Rows from block 6, named by matrix and row number. Each number is 128 + 32 x the weight over its row's rms, rounded and kept within 0 to 255. All counts start at 0. Numbers have three digits each. After the name is the row's rms in percent of the matrix's.
# convs1: 3x3 conv (model.blocks.6.convs.1.weight, 96x96x3x3), inputs 90-95, a 3x3 kernel for each
convs1.0 102:123163212089158168084105134150146180061140191103098141175157138163116088121099110077118115155191144191164138185115103169117104190182146109141101105166134099154122
convs1.1 100:097093105098108085045064092120110073177109127185166120149120112119090106110067105098152164110133102176143043150133116129110142133100108151120179164127133137117113
convs1.2 101:134056087184139100121070080079114120084071082137149132106111085097143147133125142112090035139097107164120153174091106172081035129123112168125134164117129094113112
convs1.3 100:148138167163175195148194162117159178126117168118137119097098098156137138220161164099121107144125119189191171142137113167140090121106102140119150164132156144134124
convs1.4 101:141172125165152177121122107133158143107094110082128103071112117089102098125125072107085109129086076127092078126167123123150088091076096149179165142086145115089176
convs1.5 098:061114135095107105129135141107095083132145157151163154168128165149122144062062076165100163127111124107134111125148132112169153092165121110116115110138143096076147
convs1.6 099:188152194139112154109096101120110144092111099104117057115086109127099079065052050142123124152118174107118123097132165144120155115089114129117089130168116110141092
convs1.7 099:112095056131107082105094086112078097133127138106073054126161152120113122143132125112122091139148112126138111103145162146125129154118147117131112093124106068053080
convs1.8 103:106155156142125137147142101110139118097184125135136143137113108119167109078098071130148108091145088114121106143153094144197073169180132112111099086085056130113069
convs1.9 100:113102166139097151111102150140083154141137142104112163146155131123131133092136146077141109117153094115102082155096122186093052200151092159145150151110096150172116
convs1.10 100:090047109117079076186172123096092140180164132137163125162126128141136130105119103182140113118115148136113162104123117105122093108104110075114137088112139192161106
convs1.11 097:255200150154055109140127108152132180120124126098127125122098114138149136145156157153130118170153183160127155103132126126141134181146136153135186110089111151139126
convs1.12 104:154078081115085098106142128144194174099132170152163136137154176137150177144133143155097085148139152137143212149184185236167166216071077189110109125057092196148109
convs1.13 101:107102107154108165131124149184165165157130098081133103169089089212129120169139109088126147118147157160116149131097177102113166105097165109131174169154155139094055
convs1.14 099:102100051104095083146154121120118136091068099136113144130155139070112107091109117100093149117109146164166162056066060133113111132137133059091112092104118142123144
convs1.15 098:098128144122179136083162139138162140162199126128132102111105089158147150163128132119081113120147140118104114155117181218121148208157085140182215112158153135150166
convs1.16 105:075106216086125237096135170099095096112085098094124107180139102142106069143117119138096146090133200138127215146122114127106132134124171105146140125129106116145131
convs1.17 100:087119199080096167113099146215169190184151171079104134130154128078149125095149114088090115077096143093108155125111115173146103168144093137153134145120127151127156
convs1.18 104:099107094129128119173139163143092121183151106135131088143193162130178151136150108160101117167131190197126139101088105129107184092113159118126077157162069093135095
convs1.19 096:096101071138116108155123103151179124107127094075122098070078121129153160168154172138177132152140150210196162129164130129150170117129139153117156117040084114087083
convs1.20 101:106133115137130118139102138106134120106130114093135137112134109170153100158188161189143134130150143170169157135146163137115126108113109083089078171150108167171099
convs1.21 099:139158112138148128110144128084086083117098101092084114117144153130160142121142131087092134153112127167156135145106101193123137233154149129164144142105100165159209
convs1.22 098:122122132120086167060105125102120054162123168154132102153094107121131130126100120105114123116107164094094115121117121085087104140131143077073081095090122101138123
convs1.23 099:182112110160156119154143118129099107172124141136108090109091126121139198121097191139090132133095181117091169119154176093143190076115198103052087134143171122155145
convs1.24 102:108170139063121165079126174129153162140186154128150135177131123186167116194181174126085095075129116135136083143099132138160142104172099106082124116126140138163151
convs1.25 096:093096097095135091115112125109088067128124131113106117153158124169123145193172151081092033102102057072049050113163069100126094133137092072113084114135111147136141
convs1.26 099:121138139118122123162137108081127107129149124161139072128137120116135132079111089127134162161128092094081147148131142129148155111107131114097125108124193086129156
convs1.27 098:129109175136133178158124126102153117122225191055131083118135145126112118104140115098133100169153122160196137128109137157076071190143106116135103122161145126095047
convs1.28 101:142138109118149104111141092094113108114105100152139153138147164129127136189129115150147161101134132104098109120129128149123169120122136095077073132153150131133132
convs1.29 100:130147072083125106077113047086084136114077148126140170141101096136130126145148132155138145078061074132143142069111101106081110186127137150119079158109130128109108
convs1.30 101:091104096085154148082107117087133108121138123162147108218155167156158151178166154090133108134117107153137081142116095141106124139130138080140081116143129108114111
convs1.31 096:173156138161116111109091131201175188130102166147111119144134142094085135121101146111094093130124132165143125106109138130107124189127136121113143149123133112103140
convs1.32 096:132119125093137092094133093147144139160145124187222171159179166127123097138171126137139140142154118117115126121146087125152091075083017170127168151152164056090124
convs1.33 103:129086108160111127147136130143131163205166170129087117148146144175160147113123123221179144176170112119154090227129156222137097153151105151183138169162086172177119
convs1.34 098:157158149162141164093121148090054116113112161110075155108107131113166122129107147103180133122133063155092083094095104089166165072123108144121118104113136116082157
convs1.35 098:111098139117090136125151131067096067113127115065122083160144128145128119118095100091095115090112151071105121142133193130126117131075098120161122138143106135139139
convs1.36 094:213209229111090151130156141152174189112126135142178133077096101098115125131146111094136088067131099082134083128130179186142172165111097165172119125082100098116109
convs1.37 102:095125061140157146129121092097121119070138113054072050112085134124130118145146158127112124138104130088113097183128138130122116118135133049093084097097153110085116
convs1.38 101:046095155090098175087095129163166164190132132152108105139138163152142186090103149137144129090117127063160136133126107138134131093074124170095120109083122104079131
convs1.39 103:161255207058177109129114074128158177117156147118128120173101093141095126147174146078074097131093172132120121136124155137079126139143134148134171112089121073087121
convs1.40 100:153165160172142167131154119075125081076089109063057098135136147060144133108118104172129134146134137150154149077147099120152120088144141127119125126173166115129125
convs1.41 098:094141105032078084093111097120115077126132080128140135144135137177139123150191160133124073144142117173182156136208214108141201106098114109119094087128112060097136
convs1.42 101:127103077095084113110098122101105116114143099107149127078072071161138128142196135136154140107073097124087096179143102110109103099081125135141157129097137187152140
convs1.43 101:113098087117129120160138178120073101140165120210151144101124122074107103114114109112074159140116133095094124182207182156141127128114096119131146102145115118139155
convs1.44 102:141131118188128124196176151124078104121094127091072111100082086099088091142105120095098128096107131088102097090076090151128154140160185084061082065061077121082118
convs1.45 098:120162070100126101093074097143115084100119095102079087083088060106117108093142121144147139141152153137140135201204123184121080155080052100160105101168130146148100
convs1.46 100:104139155125161144106181152169117161128112137075127088110066087148127108129105111148162161115144123150196107146121118094078154079088102121074138134136120117095068
convs1.47 100:164167168149164135134135146116111102115109116172146142061116095110147138156190163210197141162164138153164127131200211050142156082069114168189119091117119084133122
convs1.48 099:126114138158132160113115129128117140156153145185152196125153132154140113108138156108095048212132109101127104118125139114128127134142144108122130113120076103119123
convs1.49 101:084106101131157098135135136148105111133148103146103123166128153127073110154114122156174208103041143146097118176131178125060098098103135118102128112143086140124132
convs1.50 097:105114140039093131094142121100087075101058051134083069185174145170192159141142124129129148132160150112136145130196101097133084086154145162131124132121110123099113
convs1.51 099:110193146065110133077063115118105147091083133090096158104141157100126116139138135143176105123141116042115059147170147104180145150187144107125146115137128130129137
convs1.52 101:074155092109130143170223214135102161161137197113143174165200185104136133111129124138161093094153095143155109102152156093143127188224159094064103139122134172143174
convs1.53 101:106106104123102087157127099065064099063092096191177223162142128177140104213170189156167190115117145115072138142135131165117181109045100157098192124083135176130168
convs1.54 099:160144209145140193155132200097116085131064044186175171157196157111102095106102101140108183200176225178169140150173213111103167143127146122133179169162185175186159
convs1.55 101:105075116173134135178149160111106127147128133103094127147142133160159117176124114121098067121124118170136172086164147079163126052078082107116124139153119140125150
convs1.56 099:134122197143124141086082110107120154081132090103111109080092085171140130112115105200183139137190131180134111081116132070149118089150080141085064135117099088100088
convs1.57 103:119124113102146109080136136112100114078073108145130135113129103091126069120143119215191157137136048116075105165159141157165114135117050131118136079120098092094097
convs1.58 101:109103174148138159142102157184203181154167133105129088186133118191176166147177155108104093134142125161125121175146162089145186130133135172131050202191107215210115
convs1.59 104:174110082207166059150110047177168110123153104110120096171166142143126144118089056101072126139137123158168158057095120080127123092047123139130113151154080145107087
convs1.60 097:147126096155120090116128119131169172110189175107136150137167139167143149151149141139128110195136122137125156159121144133114156140093113171131160130135170138118158
convs1.61 101:132106142132099155112164105115116170115109153152118139098161135111133120149140134123136139125110049114136113062131171095107124093100114070097181087119117132156187
convs1.62 098:090083069109112074165129107076055075121145102066127068145143099125119102121098096140153141080086146111110128131101143150100119201141112093111159118134187118103128
convs1.63 101:099103099084108147131138143119185188125099138142123117141108128132168175111124140139166090134159136149160132065059099106174179103143174114150133108153116079128130
convs1.64 099:169139108103125114076125108161195196154168226196194196129126136151122133165171191180180198162130149079074091105107129136122144113078128168170221112092167086076121
convs1.65 098:156131129088123094152129104133140162147183170125127136118138146174148150177134146075104117146132089200179142171209154141137114130101140116124109068133120093083139
convs1.66 101:123137131075120107157191116163143099146135082143156143143156116101169088059085086121129162144208124124162117036082078055117114124103124024092054121138119195190131
convs1.67 100:125078095141067086099064074075066076079094038047052012158154159152128145089120082086091045165164130122111092105148141142147154148169173133099114128124154067069165
convs1.68 099:126115113116139133089133111133133153161142177093157148089140147079153118061077124100123128074120113119130121117154145100125085141131097101091121127122153130102130
convs1.69 101:128144052124154143097125155155179170099148159110134165114125068139185073157127040163140112106120087155141145073100142109096108144121133075101086125130098105108069
convs1.70 099:221143142137111120096068069125106109111133148099127116160138121171172122187199142127121153143109126157136166073114180090123165111107147165120118136168137112145148
convs1.71 100:127150122123151155147146163088091100070100093140146120121125103116124086138170153100099138097143167152151136090052064118115120219181155181133097137146094111119104
convs1.72 100:148142073107126104085109084157148163164120127104115107156156165086077089155136137189197148146143113125129114180122077145124119136092145167162095103101091068075073
convs1.73 102:107095221117106176162138208128133161134111123144109105147122095126100097118105087090123085138145153133163210169163122073137136055150190091175128077145102082111170
convs1.74 100:167144141135109127163141103135138097117147083152202168121134171120111106155102078113139162131122143157137183112142128110124129092127134137126121126146127137133162
convs1.75 100:148124088129121107091111127132144164148167135138086115078141154104108149129122162141162150120168189085130167142105099181164111135150125162090125162115127063082132
convs1.76 099:112119138168141162157104107125087106155102148162135158151158150160131121140092097112099109145109135131125140121145104100137092094126128069058093112142162166189170
convs1.77 098:138137153107100076125142112211177250141095127165144159152155177169121152173151165145180160088132150084082132125048114239087145235154188133098101093119086105091087
convs1.78 099:163170151152160186059142101125126132145114099080125115025071050101162123111129072181133126146181162129166133041121111077094135098084088109107088123141119086117127
convs1.79 097:088142138092124100066053043152113151126120094110096098151115103151148101111120106161126119190158144185115161156116154122133159109113138116125085104135086065066084
convs1.80 105:075097138131149108142136148105118094121186151121139195106093112110103093085105094170116086195122067157148066140118138100105134157103157098077072125174168131110149
convs1.81 102:147135063145168092160134135096202156105123174196099162116151131092126108122139137108185126120165117072124076077088143130140193145108132102136128108116140149098130
convs1.82 102:159148165151104120162154132157155143160107148154097153062094103116124113103113107115144115082101079101107107142147165154131146148121123092068124082045088106100138
convs1.83 101:137159125126133128104129110060087092072138075113119069105083105118083132133142162106135120116109112107078160143077065189136127193097138153129116121160149121126139
convs1.84 097:132146141129142121120111128061115114108082126127093129125106111128098098114122120084110117082131132150168172110122181112155196166145170122171157187203200113100154
convs1.85 105:180144105128083095083082085032076120117165135162157142102123063116118099113131156155163100183175083118172089137136140192068047237122062145158148128138090104110108
convs1.86 101:113118097111102081086103097110123129101090110170130193177140146135112101142142117152161153109131148071111101124084111121140158120111085131123097110103119154116128
convs1.87 099:114130107077079140152154153127174136103147125140130161130118140103119118090099102155138195109122116081101149134079105144184161087101123132153110075150117110140164
convs1.88 097:115104102108111089163180180182126163162142185151094105099104103145162165132137132137121115097129102183179185091081129122134140099133127176133189172100119108086091
convs1.89 101:104078133158159171156102107087188121178202144120146133117102117125110106170183137099103063136123083123121131139097144129112134206104118134105120175174116181167156
convs1.90 098:172178129113134098138109117186184191107140108111118092149171159132149150154127145113106108134172136088106092155137147168149171146173159076087101106095132132098110
convs1.91 099:148164139101096113049070111096121112143106060117160111131136140105062118104123148150143121133135123101195126124138251135088214091114131097092127096084144102116182
convs1.92 105:156198177142096129071077141118125099137152105093138104090126126140153119119103119076100100172169136205149168116110174062158156057138133086111156155129108142172213
convs1.93 102:114158124153081088135125129147222078181176034202241151093062110101147110106150090141169128119168170170125177087137120112144138207169105099166066130109063144137126
convs1.94 101:146132194100095140091096125123126144141148168093095117119145147104115117083086101145122085192144105186101110121124163095134134100106086117107116069125127075119136
convs1.95 100:135100108144120117150124161083094100085099074034038020138144165147144174119092095169136168115112139077077126103111105102115152118136168163116144167142136113135146