{"train_examples": 61751, "num_classes": 300, "residual_init": "none", "muon_scale": "match_rms_adamw", "momentum": 0.95, "nesterov": true, "final_lr_fraction": 0, "adamw_weight_decay_other_params": 0}
Rows from block 10, named by matrix and row number. Each number is 500 + 50 x the weight over its row's rms, rounded and kept within 0 to 999. All counts start at 0. Numbers have three digits each. After the name is the row's rms in percent of the matrix's.
# convs1: 3x3 conv (model.blocks.10.convs.1.weight, 96x96x3x3), inputs 90-95, a 3x3 kernel for each
convs1.0 105:434457510432502518531595574450501512532515533515508480512533563483492532448521523570518503458423423495511474466486478449420419472477444449482433451470424440503524
convs1.1 100:437499467516537490459486439625496661570421554592533561561478472521444466477458484470468491507539607467463545515551524482486444419429398514471480516478520491492524
convs1.2 100:491585583422526459495549531501607567589583547608553585427487582505529590505505543632576632508493537474478527621572534593564568498500501570531530528534494503442469
convs1.3 101:448502465488497397542537444495525468496489474459443447600465439684474479671436444553522524527477504532474484534548424535505437544549471552491377556520411512493423
convs1.4 100:470483412554526465532536497485446426530550483469469474541502559575532536482480515528466510536459525505493540516481496488464511493472465620541688437327487458458503
convs1.5 102:479511501483536517486524548479566504484591528492617556455494557434483559456486562490505484520502545540529533552539451505490403534490397429453370488516430434552491
convs1.6 099:479524495560623551491503507443478456528562485457512439443494531483485524559500548564562520489520505512479457526513491397386386499492499662504601559367485649496512
convs1.7 103:562546486509529487512504465521484453503470474540531523522560429528568413462538438575425351575523401545507452487515558546543453509495473342540701429481498486560474
convs1.8 101:467474469400473441451476473367417372466506449500499513564534563571520527548546577592595531551580525495511432437492496508542524529541545472433484529547545519498519
convs1.9 101:450478486473531509417499464543509500447483512541602602480488508503531546427465474507517471548511493562517528536542451524515535450407442535462541462375425547518528
convs1.10 105:464433419532563483544515431542518543468510528425432501425504556419476604521450566523522574524580609485511591444455425463494522517521492565505513526462433480425421
convs1.11 103:476512490460484443473479479608607591516544541522509503501521537514489473504444399393383379510434451645552533551537543439420403436425450461471468500506530573555575
convs1.12 098:482495488503505575469407429470554494499516502470499486503501519572558548538530526534565553520506536487470508463532484511532482467446483504534531538514503491479410
convs1.13 102:574586614526496513547524555571555551524496467581557578529477551532461479438462445489479448485482437574531559526536517501472469473482462430440453441448418541516534
convs1.14 104:526588619474527512433468407397414420449507508485543479598477551595520607485410514464508510479530530510507519479475534512506544482455462403396437547572523473554538
convs1.15 102:553512608519467497485485478486494461573537557517457524446541596483554569496532544470487486487474499509483513540480513451474462454437471559536515494431493597405516
convs1.16 099:595571498584509517476443458510521475454495479434478430524599556458561523468526514471434454459481515533542552537482560582484573520495542493515425502552469402471414
convs1.17 101:408408518535515596554520549522458526580506554497391433479489528439435426473496423526546522504509460557560474489510506411469448348397414456455410497467423590599587
convs1.18 104:506484450569530495535497503575566517453507431443449437423445420464523456450475442556489464569504476562455432507482511430478478459452451556566484522526508562565588
convs1.19 107:604555444517501445418430431465421458573539543508537546473538560465458465426487490445471477504506483555539561519554546481460406550555545427427472488409447575525547
convs1.20 098:596573529551578492418408384492491531504492507498517532524478455519506461464443468449448445528514482551543562523510537493496464522516465578543576557512556590563625
convs1.21 100:507509475531565481466514511538516568469485521475489522525560513481466511448437489548556537499477475471446428419420408457466512398398407484481548517466522529516575
convs1.22 103:529472454486448420524450432542493545523450492504520577423470630514541585489479457525535554547500490494470403479407355554471415554482462570495392516448454464437388
convs1.23 099:458510548379455431403454482460513490453523531576593574445482502504532580475536548494513458457499446440445424580524523512535539515515479539459480606533544526448529
convs1.24 101:589500469559550471493450392603550600499482528449440436505482466538481417541535483501496477495520455538538525408447412486504463460433483439404356511462447518494521
convs1.25 099:461484510526532521531536529538519607558474545505495521501439532540501559462448473508482584549525577427422436656577589590500533492485491567524510510430444630503503
convs1.26 104:464508474505578545445482439520517510454483462502531476408572506428546574423496469504514505490483527419436495525527592550482578400442484473495544533436476498415558
convs1.27 098:475450419457435439490417447590542586484471531510491527359429409443501508377415423699565628597431521635506613495463523606508588569486551406502457416484474567572512
convs1.28 098:666655632466448457427455453657595614526447542526466488459561547508578478499500441587543535503484490539496499546510559495375447511450464460524529471444498606520604
convs1.29 102:491565551447529521467525510591511527563503518596558471509579594400482480471555502451494361458484371451509407472537515403536514393556524519466387466460474403414436
convs1.30 099:476447475533503557524550572486513527451482486547558513436471534489438529606497560476467423494512446503544540530481470465505483433467532630583628474409454400416391
convs1.31 098:505514504511524559458482498448444440510493529563532589581522469522497485476517478486430407566541485530533521492535524491518552429458453378428421520552528474491499
convs1.32 097:536522538489490536564585627509520446470470404486526454461528481465505451522610499490468452491503453489535474474437391486497424436467424602581624479475550526541564
convs1.33 102:390388405463470521586535550459484460431453483487441475618534525652511556522451532506435451520489532561572644508540529464487451414474513448453444502473504530515537
convs1.34 101:414427436484510523523505571565602589482477468485509514503482495455439497496522565529500512512512499478476499473494519492518554524529529643568572545458538522489511
convs1.35 097:587492539487423474572482554552537543538502532546514502477492525439484515436445475389414378460556495486541505523495462533493518620570554455488436479523530470495489
convs1.36 102:584547578490471492518493466564542590498483486435457487478566574413505535533509618458454431492492497508473511492513504462475483473460482591539593523468518456451448
convs1.37 098:565572567478473452526511512412469405402467416486500464511546578488546542488478441652611620590533517571542533393387418444490500473491502540572581552459535607523554
convs1.38 104:451465436415449463533514532475481455527525547583614602554500474603533536550543611497489490496490490441464504513507470465447442374362399542578555415461402414439463
convs1.39 091:450448417465499439372466419493459482523542575465472478558535462561552553562500519464482397442475434452472442510544518488522536376392470586509603453408450552398440
convs1.40 100:496443500483474490434456473388396478476491556526508581443489476418464463489537537496494489476510517454485479462477439427416429506478511447504517434478472412424432
convs1.41 100:515524555493478485454427423481404506534404455568524540474524474496507513432450529542577564457465476523499488572586579501499524457478483588572593559478478468472425
convs1.42 099:559501514439470469504484491460440515494486479566534540495467450487457465504472473610573610517474523561504547533535575452456530479453461531488526540459499531517534
convs1.43 099:542575588537521562560582640538495489486467472473474487500489666470465594511486588564601580503522514500535475448461457583676648376435413581531554543488519585519550
convs1.44 098:434485466447462425484512481457440478469467507553559571455474457468545511412505474534555607528437567419447450454466465525533560472471494573557615473422464463486462
convs1.45 098:446433409458464467474481492503512536493434467454417415548592498433501482524600618600576543541449464611552590516498527623527573587478565527512468506494469478491486
convs1.46 100:418430341453481413507512457547540499512503491501452482551513465566528498552525479469431495503433475565505527414476468448457448534532564513496590448478480391437439
convs1.47 100:551579598580547542536544523460525495411461514488552571480550563447532519448500528478500548566585572545533509571491524571514478490469469415451465475472513481510549
convs1.48 097:454478503541572556554551579481494473491551530500512520491547546441507530530555619567582525500565497503555542627568589612556544545510513502473496479553535554605591
convs1.49 099:370425431408468444482520456452510463427494473471473511512480413538522472569558492455444381477527436559570485442492443469512491429480462588438529579345528598403524
convs1.50 099:542519552520519509480499514503506446531529524566548526459543509438483512480485466494468453394447442367363390518510430451516410520548469451524421469573465495523418
convs1.51 100:521502515463463523510502555534488488549459461534499506599570558492500532523464534579601584486460465494454453584603560484527507493458469530469491431404428501522520
convs1.52 098:593571650560477600559519591506456535462442484565477548532502485495504430426470419458442465488459472530507532471509535532515571425463452417399447486494542440419398
convs1.53 099:464471440435476474428465469486490556567545544597590594490487596491447548478424551370460424452503489431456450460488467422422417439372433487485477544526538590534552
convs1.54 104:422471494467521502503527519609533543565521482498451401510519467494465461456457502562574604465441474403424398469441444535483532431396439555518482496531530512490485
convs1.55 096:463389433425361406475422442423484482463430485565518564596506521580535568557513522430412415480495502556537546560536550448463512428402426474444476477438439385447416
convs1.56 102:497520435562555424545531477455497579476521541462510536527529555551502583460548618515502593490507587451495609426501622379505627379500599346454650447479585459525607
convs1.57 102:459467439494480453600589590485547545533584498534573493470483589538514590458502580568509535546474457491489453431425463469469482436422444443512562423499517456506504
convs1.58 098:470494468427442434416412441503482495495478480388371429456509517483516541580561590586542579557546508570559519400410389447432413553492489438430407497452435549496522
convs1.59 099:532529538520513480525454460498486487558544546626643575451415488469469512565496519436503412417485434379480427537496514538465517502470494471492507448461464410415432
convs1.60 102:401471573436566563433497506489449486508455442533536494470503471508544491512575516441494523459502521503549588590545472510531485430480475750486390538396431544465459
convs1.61 098:590599573543537526527495531581507535541479510590571567409431490384437503464502570699563676546425523545515619446375383441440403425410412557462559513435504525417519
convs1.62 099:576492514549486513575524570586580584546503541494484510477480462503528458405474426545587532518492485468406445434501449502503460531515534583512639510447498649541580
convs1.63 096:552505565533459533582496587500545437508516431464484413566520500531451503529462536502484427468487465399403409509519515478470493473501535536467495465441460454540471
convs1.64 103:558599564469524502408429436585554516562565478490471378524509509467478513593571594570529550475541503433414394429445479519465512557494513435430461516535529527511517
convs1.65 094:435481425427451436395423423565496499491477479482506519480513489482515508485516481497485502523507460510499492471477499503507504499517522658523629559397547571452594
convs1.66 099:399451399468466456488455503575579596507492506518524623510467550502483585498497506445462475440472545490471489503550531513534516428455443450491500438456468447499489
convs1.67 102:481481477440436414488467425518548583488516522442492436504537523513512533485483495549612609513551589441443468509499490510481556565546640437401418555522542534515523
convs1.68 100:550497468511519486547527502529523533547540538540518546478535505430443481493521449630511571502396533525431523523530518455463525441505532457524540503510494440473375
convs1.69 103:595494555522457500468429485502469458465460480530516531454501502439481423486538529472446422521492496506530541462419436421421466478438518439497526482514499437515486
convs1.70 097:408460464381477496307361427457451419462492531475508544526505484495492517449485546539519542515552524525550506404416400471473490400436413428445475411488432457487434
convs1.71 095:526572622544476528528519517577533548549496551490511543484615589492592549507571577530533532540502564552509530507527589531486518539524530595495526535482547509419539
convs1.72 100:558528563533464481583529503467431395502536484484553517531557450512458409552528475454536524437520474461529503566527529535559583620587643605529539511460495472523489
convs1.73 101:464470489499506510499523500499498510536525531451419446498490591466443486491487540469512479485564561442496546603610590476443480443470503592516505522491487388419425
convs1.74 099:448475503441444549563543630391355369517473486713639683463494451446493501513550505508506492484528479513522479482498495465468461403418421468435467505502506515507490
convs1.75 102:424461404471539485443463384474413472568553571497525495469482581453476537451471499463442402539519426545550439605556536522472507480443480430445476459447460453418481
convs1.76 104:588602651510467490467423444628623642475506484440396407610534474523415424496519475499510544495499532490492506495509501439460455399384417489526473494544505454479520
convs1.77 101:517488471481505454404413408437433426544489519617572619537542506462494477478483458513565595536560563427451491532495471502512478613631607609508557542392462616482534
convs1.78 106:510499430519550508550562489473537477471533516488464406555525495458450428503550527573495531495482504514537542476507450555550510517537457487569541510556506496437447
convs1.79 097:479476460444430472581551568546536504535502485558538518496502494469512489483523532512513520500501490541566605407490447417477437442463427464457394443469437457462504
convs1.80 099:556587606499500506541557520528514547499460527475463525633553486534479420569489451440491473433488443473470405502520463492528514467515477560534483515464478507490455
convs1.81 096:444441444492531546559529546391471420469527459461480422563527564615576617526482511465479498453561478392431415536469582551469556525484482439495452430522463494526515
convs1.82 102:491517499471523473464469479574569663528506554548531536381430557434426540556446590483477453460480490490496486437452483426438452525527579553447558516324423585531571
convs1.83 098:447525467477561523486492465436478466460475508582570586416488473431522482421466473409463494485526553472504537479472502498448484500538555433487461487479481573489532
convs1.84 096:403464432501542475512500528421467451411377384520521496453454491536558533493507589580561561461480468509503506512462517519509547616597610535475576455432530599568649
convs1.85 099:515487531527509552578599601632617576497474487497413417475454466493497479529536581504486541523476597598543655498502479433474439482473495557521524578561548460472455
convs1.86 101:497497467495501468457482492531482522472387396476502493509569572558598565440410423420432392484533476438436430451481481465415416444458482460506488485533494532540536
convs1.87 099:493489470553519492522497523530510524527514512526515539561570536495528516436451486424440467487610539454536470506477501471420477519485560471513487465489428549511543
convs1.88 100:507517455547532481468448440553585594548550558509477452456491492471486465506528511508527452535536522589574567459511513402450408476489468378423430453474482469523528
convs1.89 099:456451422487522481494505503499508586515536595484471512498532541471500501532490511371436407480503474493532489524471476488463457567540511438503474418479481533511532
convs1.90 100:486511471499505462446478412484495511580583540466465439496476458513457418451429422565527502532491521530493557489492523481482459531518494502481521542516527385419443
convs1.91 102:521472534477502481410428443575492524555525559499478517497549510459526575456484609459518509499562602524530611423407464447422488584583660501486537522507542535569624
convs1.92 096:498541495446499438365393332487513475478475441441460456509439450538537507482496498423492481493521512516548527456469473427494468496513500418421425530499491556503531
convs1.93 100:455446456499475517451428512427491424451541461465516434541514484566475470528577583371420414479518449425405358480462463411443389411458463564564549485495493437482448
convs1.94 096:446463528439393495509481606560537590553531561446445485446507449459464425589555491526493538521502500548480517547532596429446474468526483503480528438425452500465495
convs1.95 100:599560633573510596547533587592524502559517527547524565501491452475515438465569526571558512565564526496470440516467486497498508614565573508503541440449487475513549