config.yaml
arch: "resnet_bottleneck"
model: "image classifier"
train_examples: 61751
crop_scale_min: 1
translate: 0.06
num_classes: 300
norm: "batchnorm"
avg_pool_shortcut: true
label_smoothing: 0.1
loss: "binary_cross_entropy"
init: "xavier_uniform"
residual_init: "none"
nesterov: true
epochs: 34.0
adamw_weight_decay_other_params: 0
Rows from block 3 of a small image classifier, named by matrix and row number. Rows with one number belong to one channel. Each number is 128 + 24 x the weight over its row's rms, rounded and kept within 0 to 255. All counts start at 0. Numbers have three digits each.
After each channel's rows are labels from the 100 images, of 14848, where the channel reaches its highest value: "place" is the part of the image that holds the peak. Only what is clearly more common there than usual is listed. The data: crops of objects in photos (Visual Genome).
# convs1: 3x3 conv (model.blocks.3.convs.1.weight, 56x56x3x3, each kernel summed), inputs 0-55
# convs2: expand pointwise conv (model.blocks.3.convs.2.weight, 224x56x1x1, transposed), outputs 0-223

convs1.2:149125098091088134151122142131139117194124099121104126171113144115103088123159099108118093126144130098143118141130155130127121118147111127149107183085155158123162139097
convs2.2:123138132108120122125122150139176118153145124160154130100091157111108126134094140125163116129124100166135145106090105111144117168141155160150100142150127134108142130144115128118127135109115135141151106158114181117094112155165112089098138091140113109107087137136177111129139138106080168115114112144096139090096075089148135130155078120123098125091117117123117159112117076128098177115147069107079116137119110120113122102178144175091142063120160137145144142143147084148101074143162087147135096132108146114130124108139098120134097169147110143122123099132154179139090134109115137118101086149156102107109147120118126175114114112129126133132123129132120133121145126136121102174163
place: top centre

convs1.4:154110141130173146132107134138099109090138142106117148146112118127129141137109122108138136124108085090148114151135096088146152132129151078128106125109121123170096145210
convs2.4:145120139143134125153112148114113130108153128141139085144139123139124174145162156122151174122098082156146115148096122118098158110119132129109138118150110162121120164123131129106149156149126110124055118112112126162153125148095085150113145129138093152102122099124117136126128133155124185127131103118135115109122100086128128103137149169100165093118137095150140082111130081141178111128115129138122190100166128085096097098090113116089130161157157116141147150135123109144143146117128088109097089137166134057096111134125119121163123078127155127140104180097156136154112096156116147135142132126127155151121140151159093114080140148155157145152113133132102088130124122106113177096111
place: bottom right

convs1.36:169115142130144130172114159188183111156127110126163111119099099121140139095141132106108113167093170121149135129128076129114121149158111140129113118134136125159156129158
convs2.36:106119137111147142080098110116112102121105122121134100122108120173129137099115154158136103126115084151122156136135083098125114141090107085141125112127137087160087124106095119127118132132098150145108086143084097111128130097111096163112135131142106132121102078115152150123148106113108105112076115137111073099117095141107084101104125102094081148100130082123127104169102155158109141161083073143097102143104125110112177109139152163152128097105108147086109129129127093155099131135114139119123119081106140090151111185116091103126097136137124120122088065108142106154124108151119125120093133133137125099111104147127141152092138121129132135117094130126099125121103123108156125118070
place: top centre

convs1.47:138073121121139154143110096143144101125133110135151113146136130121187123102088102151120153103100154135159136146139126131136133105158116137145112084144127139134078089190
convs2.47:128133147123110169125113145118095083097161164125117159164156147091155138115124111162108102096128140129159099092125140130147146143132145113143144104120091123148140177127110084138138149126128170100112117115125091100172122146139126143150103157138076144119163166109125105140131132107105101144099114100094066095102126066106126083122123114122132122104113135092125141093104130158117127085158111124123150096114132145151083132134162118108121133142093150141102155118094153129142197140095119126128143127111143119156164084171097119120135101111126142170138106105100118143125146092164132126098105092152126129132124076124132081173147091106108080128108127102121158168154117121126142155125
place: top left; top centre

convs1.14:161107105149149140151153146146138119130131119120132159102152168072121118181172073079144123098139096125147103109144122131144157111122133141106149141139176143115121138134
convs2.14:152165121126072125096128140085120101140143133155132143165146138153109100115128144088107127133101129129101111097091112121124159144104118141142100141120135113112099113145085131194083133074108117149129135132083146158113114067137122145140116159166124147177128123084129134143137117142130119115090116128114078141132137158116118138086147085114136110150100092119146079168111129161120133106082118152128142141160109104114091107144175153110123086165138140088108114092091106137117124134097111124130135102132137048128123120145115099147121063106119163124098109126154140119127132089147099106129128149113127136126124148125145147110122096127122097114148064132132101108105117162113171133145
place: top left

convs1.52:207113129103158116150124113129135151131128139114084140158126103143114121145097132120116111115157084161142136068108096138086130138100118145125166124126167099132140119136
convs2.52:131090162095130132144120138140154162133121108115084120143123150127104105152098159148144120114138123080139076132165135105145158143142130144118130076115107103157102146128128114124113119154095139090134111110148119173174103121128142105153130117118134172150115114140127118090101087124145143104173135119127116098121124117128095071126130111126089103110146119103124133128140118115053081072111161086134126099165105150117139128099097111124104079153168118133156084215090088137109175143152134138139147124154099107085132118118127138135099133138124100128137147146105110114122101119171156141112142087113102152124113136115127133130144170123142073161126175144145129118144134112138142150114
place: bottom right